config.toml
model = "image classifier"
cutout = 0.4
targets = ["finding"]
hidden_act = "gelu"
parallel_block = true
depths = [2, 4, 2]
kernel_size = 7
residual_init = "scaled_by_depth"
beta2 = 0.95
final_lr_fraction = 0.1
Rows from block 4 of a small image classifier, named by matrix and row number. Rows with one number belong to one neuron. Each number is 128 + 32 x the weight over its row's rms, rounded and kept within 0 to 255. All counts start at 0. Numbers have three digits each.
After each neuron's rows are labels from the 100 images, of 14976, where the neuron reaches its highest value: "patch colour" is the nearest of a few named colours to the mean colour under the peak. Only what is clearly more common there than usual is listed. The data: capsule endoscopy frames (Kvasir-Capsule). In brackets: how many of the 100.
# fc1: MLP up (model.blocks.4.mlp.fc1.weight, 256x128), inputs 0-63
# fc2: MLP down (model.blocks.4.mlp.fc2.weight, 128x256, transposed), outputs 0-63

fc1.152:134095158126104152140102101145157142127123107120069144174174115111124140178099140152142137163141070170100138114131147120171187088108097114152142180122175130109127099085129109125149181085120121
fc2.152:105110065117126059142123092131165115114141128167153126157139071122190102128105137140100142112145063178131169128150158086169204139132111110145095167155146150100055115133118211113109097099107136
patch colour: pink (39)

fc1.129:179140153169133166104147109128124105135074142103170103134135114102179174117155100118080155109132109188180093193172150131223150107157128122115147139138094143120131063051145154098157067142130119
fc2.129:173081088129171145096071057172151129157080150123131078128077092127114148142142131098109130147169074115160111126145180157139168096123069125081106126109157169115121119154184161118162147081120137
patch colour: orange (51)

fc1.35:144146118145060129109131132127098146094087085125140109109109119149131119167102165134095212142174090170172110133134082138132156119160128156128083120147096108123110151082159146096202101096074141
fc2.35:194133092085096138137056107080121066132087124097099115140098091175074131091177090114118165111137118125135105126118184154111114140143144149136117090087121096119101166126130152158124106137065141
patch colour: orange (52)

fc1.33:117139109157169097082141100139198085119121093098156172149145102169182123130111137150112085172169183158090145159126158113102201124146155122104133139141179086113102052149127089122122118124183065
fc2.33:111139142115141110104160126076142182167124155104063096149167117094135134134083137130089102076140090099159089158116144140136152169178137118150142104165125127084088129131120202191117088109099157
patch colour: orange (36)

fc1.5:188093138101094105095154131135169098119114145103096101089112111124174131109116181125109098096162123140101142125099128128134154134143106115037124205112180091120178166135137108182119122091077155
fc2.5:172112109112101178132110117144142071115083153178159136096085171112125174137130185134134095177161052153116121089129132141195118106148106151140130151130152080128161118115146099154129110105144093
patch colour: pink (27)

fc1.46:191126143128112123057160098172147085120056181103114116122115099129173143118168155114101100167152152225100157155118137112184125107130115118068128178138190110165183144152188124133118141129090125
fc2.46:142117114120116161137153098105106157095132078135162120155104112129173120161150180085155133132158077136214115140186096126126123073123143164163088112068129166146149061082139117147164113100052113
patch colour: orange (30)

fc1.130:132140158121045082117176142103130154121112176097102111112144117063172087139047172154152083086141074136085128192137128094113188144142142169133098115164105144091094104134143156166116090124119147
fc2.130:135116128135113141073156137128120137096113122150164161152140134100084114127101119181131179143167181116105150083075169105090117136188121158160197085121192124160144161159138069145119094165141113
patch colour: pink (37)

fc1.217:117142145155091143078137109171169118139116129161064174133167100120157105163116154168086125200156095182056157169140133136160182075107099129137160177156160112067134100129148131103169153126156096
fc2.217:106102078135080091144125101161168134067100140155178133160143055142146090152106147142123087128145097141142146165141189096144188114178117194139106152138144120109072078124162178129165078128099158
patch colour: pink (44)

fc1.199:109153127149144113139149113107108142116141086140129124112156142088149161190130154135093216118135105128152141129148091145154139118110135117131081118156126159150043114086189147122172169110082125
fc2.199:139129056153172131128108133128148110152088151126131145101091154155090123166127068181154124125123141080112118124150163111129079162101178173122179116107080095084082109195135184069106120082109126
patch colour: pink (48)

fc1.86:177121147154125128074158095149142154111102173092093146166157115108126152191117149160098138155139157226104138206109106139116184102149092095087123176167146119135174073136144105123124165112113081
fc2.86:106143123142139100203149127129137170087146113158177108141166097174173105135142139066140131092158059123164131155179140126108160107083123149159103150120110162100083098097132159100137101103086140
patch colour: orange (32)

fc1.195:170130172117122155071123095177109107118084161128063105132136139156142157181164161198124131132156140156082176157087093137150138135111138081118132170178174141102163143166148101087110114105119103
fc2.195:162098121158113155148149118107135179126173125087112097155152122134193106150183159080222115088143107119130111187183065157126141078046139116119150174095100170170128057042130104123108141106112126
patch colour: orange (31)

fc1.57:162144084099133154080135072094163095089090074143094128172113091133140172159133173163121123125177141165091125163133139138162123108157111111097151131131202062148111064141208107162122130065117066
fc2.57:123099100065151120098136114075155158111064124136079148138096099121128147146146155132178087057108134110079169150122104127125161167130087082113120154138179087151121120169140120096096115104077099
patch colour: pink (30)

fc1.42:109121071105152103088140061098184075134115107147146196115078117170129129112042148084142147145113142097082182129186158090167136087134158162093153151166160097085109059161139127145148222092132084
fc2.42:100161186158072105155119147065093190159148139094122134198125150108150103132074113120154084109092095114164081161112140116150125196111130109206147119172136146115127148167068154158114136155158156
patch colour: orange (30)

fc1.243:138155082134076150143103146075179132091133071134092172181141110125139133128042194131129104135112078123072150141130093102104161123141110112109125174112142116102136106151157122179140171122121112
fc2.243:072156153129189110121155147161154150110128137174172133095162126085116112165060138198100120128130114159100142083054190053149156154142116145164178101177184134128135119168121115143141153129168148
patch colour: pink (31)

fc1.208:132115088192122198103134104120116117197139138133144092149136160121103185178106141146156114156150153166122145193132090155164127078111163142086137166125124161143105031101151111146129108136131130
fc2.208:170173203078133074090165154125130140067126108099136143114112144104138116089141142130060089104085183153144187114136142163121088190196113178116089167131147096131162175098097153144047134077152097
patch colour: orange (38)

fc1.54:198134140157108148072157089158131087082048176092142129106147110119155135158158161124105102195136149195122148180112094119202138104091090123121137189144194059123168134162164163082130147103118095
fc2.54:143121128098079149141161090118103145093142081140137126129117096126178077152119179110156121112151084136193138162189094113135153066129139193153093102091151143153124059064157151149174107104084098
patch colour: orange (54)

fc1.43:190129105130142086067120076175131126108103179171090106111086149155099118156182167163066128113209099117163156115133106146146146117101102090122124088132138076117162165158155133089114169012097088
fc2.43:134085099151164146129099156088074126193134136190116121076160162134113156149103122128173156111127085125125095118111104136110160120040139099183194126120089138116162099162076133106114170142084130
patch colour: orange (55)