Weights of a small image classifier.
Data: trained on capsule endoscopy frames (Kvasir-Capsule), 42238 training examples, 35.6 epochs.
Rows from block 4 of a small image classifier, named by matrix and row number. Rows with one number belong to one neuron. Each number is 50 + 12 x the weight over its row's rms, rounded and kept within 0 to 99. All counts start at 0.
After each neuron's rows are labels from the 100 images, of 14976, where the neuron reaches its highest value: "patch colour" is the nearest of a few named colours to the mean colour under the peak. Only what is clearly more common there than usual is listed. The data: capsule endoscopy frames (Kvasir-Capsule). In brackets: how many of the 100, against the usual share in percent.
# fc1: MLP up (model.blocks.4.mlp.fc1.weight, 256x128), inputs 64-127
# fc2: MLP down (model.blocks.4.mlp.fc2.weight, 128x256, transposed), outputs 64-127

fc1.178:62 50 72 58 57 47 70 49 35 52 49 49 52 41 49 34 55 35 31 60 43 37 52 70 48 54 22 40 47 54 53 37 52 56 49 41 52 54 44 61 32 19 49 53 53 41 44 56 67 53 59 43 38 28 47 58 62 28 66 45 45 55 43 54
fc2.178:47 77 55 53 64 24 59 56 40 48 43 73 44 61 54 49 50 53 52 72 64 81 44 51 55 63 44 57 39 44 46 62 47 43 57 59 37 61 65 50 28 20 50 43 44 49 47 65 55 45 35 57 60 43 45 66 64 28 65 48 31 64 63 59
patch colour: orange (55 vs 12.5)

fc1.152:49 72 66 48 21 38 59 49 36 36 72 40 62 54 60 78 52 62 39 48 58 76 51 54 62 69 33 45 41 58 46 57 47 72 77 61 37 46 50 38 54 51 30 61 43 51 52 74 67 46 31 48 43 50 32 63 72 39 53 39 39 49 28 62
fc2.152:40 71 50 49 55 61 52 48 50 36 57 59 59 52 63 36 59 47 52 47 33 70 37 60 51 50 37 59 35 58 65 40 51 54 52 62 38 76 54 49 49 58 54 72 26 55 71 59 62 66 46 59 42 57 24 42 72 32 38 32 37 45 47 40
patch colour: pink (39 vs 0.6)

fc1.243:65 60 71 43 59 49 50 48 64 73 65 38 40 31 63 78 48 28 45 43 50 57 53 54 66 65 50 25 35 55 46 45 17 50 69 63 56 65 43 56 48 59 40 65 45 52 50 65 71 32 37 54 55 56 45 38 65 53 60 58 28 51 43 59
fc2.243:66 59 36 41 39 50 64 61 37 48 53 51 47 50 66 67 50 37 54 47 65 50 53 39 49 46 40 64 41 38 50 51 55 53 61 55 62 53 46 32 53 67 64 56 27 61 35 67 42 38 53 39 42 50 25 35 70 50 53 44 36 50 40 14
patch colour: pink (31 vs 0.6)

fc1.199:39 58 62 70 55 24 48 48 36 71 36 41 33 58 50 44 61 46 72 08 30 59 33 68 49 43 37 60 20 67 57 57 35 61 71 51 42 43 47 44 48 67 57 39 54 48 44 64 63 58 51 36 54 59 56 65 59 37 56 67 57 59 57 40
fc2.199:63 60 37 57 38 58 26 35 43 39 42 47 49 37 71 62 50 44 55 65 54 34 48 58 16 56 69 57 58 47 63 52 66 51 47 53 55 36 42 49 60 48 46 33 45 52 53 57 50 59 64 42 60 70 46 42 44 78 77 59 72 52 59 32
patch colour: pink (48 vs 0.6)

fc1.130:65 63 48 67 54 37 52 58 56 43 40 57 50 53 50 72 66 32 46 36 61 61 26 56 48 36 37 47 42 42 47 65 35 36 73 66 49 56 63 46 50 53 39 51 29 46 58 68 45 34 69 33 45 45 41 66 44 65 71 41 36 56 55 58
fc2.130:73 39 67 34 42 51 60 50 33 65 36 46 42 59 39 48 63 55 31 49 46 40 42 50 56 32 51 52 49 45 31 57 44 33 71 47 71 33 35 55 55 43 53 43 51 51 24 50 27 48 60 56 20 44 53 53 50 42 66 60 47 50 15 30
patch colour: pink (37 vs 0.6)

fc1.33:59 47 67 63 63 52 70 40 41 41 43 57 50 49 63 39 46 32 27 64 44 45 53 70 46 68 13 50 52 65 56 36 47 48 53 61 58 52 50 61 35 13 49 58 57 48 43 60 54 49 59 52 38 41 50 43 70 37 47 41 55 56 34 54
fc2.33:49 85 51 49 65 37 65 62 50 47 37 71 38 58 57 50 47 55 62 65 70 79 55 44 55 63 41 61 44 39 38 60 43 49 59 64 42 51 65 44 28 19 54 47 43 48 58 57 54 31 45 55 57 58 41 70 70 30 61 44 38 63 66 52
patch colour: orange (36 vs 12.5)

fc1.100:59 68 58 54 30 37 50 48 30 45 69 33 45 40 59 41 50 58 57 51 31 71 48 80 48 76 36 42 38 62 53 55 51 58 66 59 43 67 38 61 54 46 46 63 44 50 34 64 72 36 46 42 49 57 40 55 57 26 54 63 47 60 47 44
fc2.100:53 74 44 58 44 53 38 51 63 42 47 52 59 42 81 43 31 46 69 50 49 77 58 47 42 68 51 44 48 58 60 55 42 46 54 66 41 71 51 34 73 60 57 50 31 47 56 57 63 41 64 43 65 63 23 41 74 50 54 37 34 58 61 43
patch colour: pink (25 vs 0.6)

fc1.43:48 47 51 42 24 53 47 46 36 50 60 40 58 77 43 33 53 45 59 48 57 56 41 46 42 61 48 40 47 65 67 33 51 75 58 40 46 45 59 30 55 53 41 49 47 49 67 64 51 52 58 45 52 27 41 73 54 63 44 55 63 44 54 48
fc2.43:45 36 24 52 61 44 47 52 39 41 60 50 82 44 22 70 70 49 56 49 53 55 28 62 64 60 71 51 65 54 56 29 66 34 44 49 50 64 44 53 58 67 53 41 46 54 54 59 49 59 47 61 34 28 54 58 59 46 67 43 56 33 64 50
patch colour: orange (55 vs 12.5)

fc1.254:54 48 59 35 30 47 56 56 46 52 60 53 38 67 48 17 60 53 54 61 44 51 59 51 40 47 32 40 43 54 48 50 56 71 45 49 37 32 50 56 36 28 34 72 42 56 61 54 39 60 47 61 33 35 47 68 37 43 43 58 50 54 40 59
fc2.254:50 69 49 62 60 36 52 42 46 38 56 54 54 56 46 48 63 50 54 58 31 67 39 53 44 48 43 66 55 58 51 32 55 33 69 55 64 62 37 54 56 48 56 56 20 71 51 61 58 69 50 44 49 36 29 58 50 42 57 51 47 53 62 48
patch colour: orange (33 vs 12.5)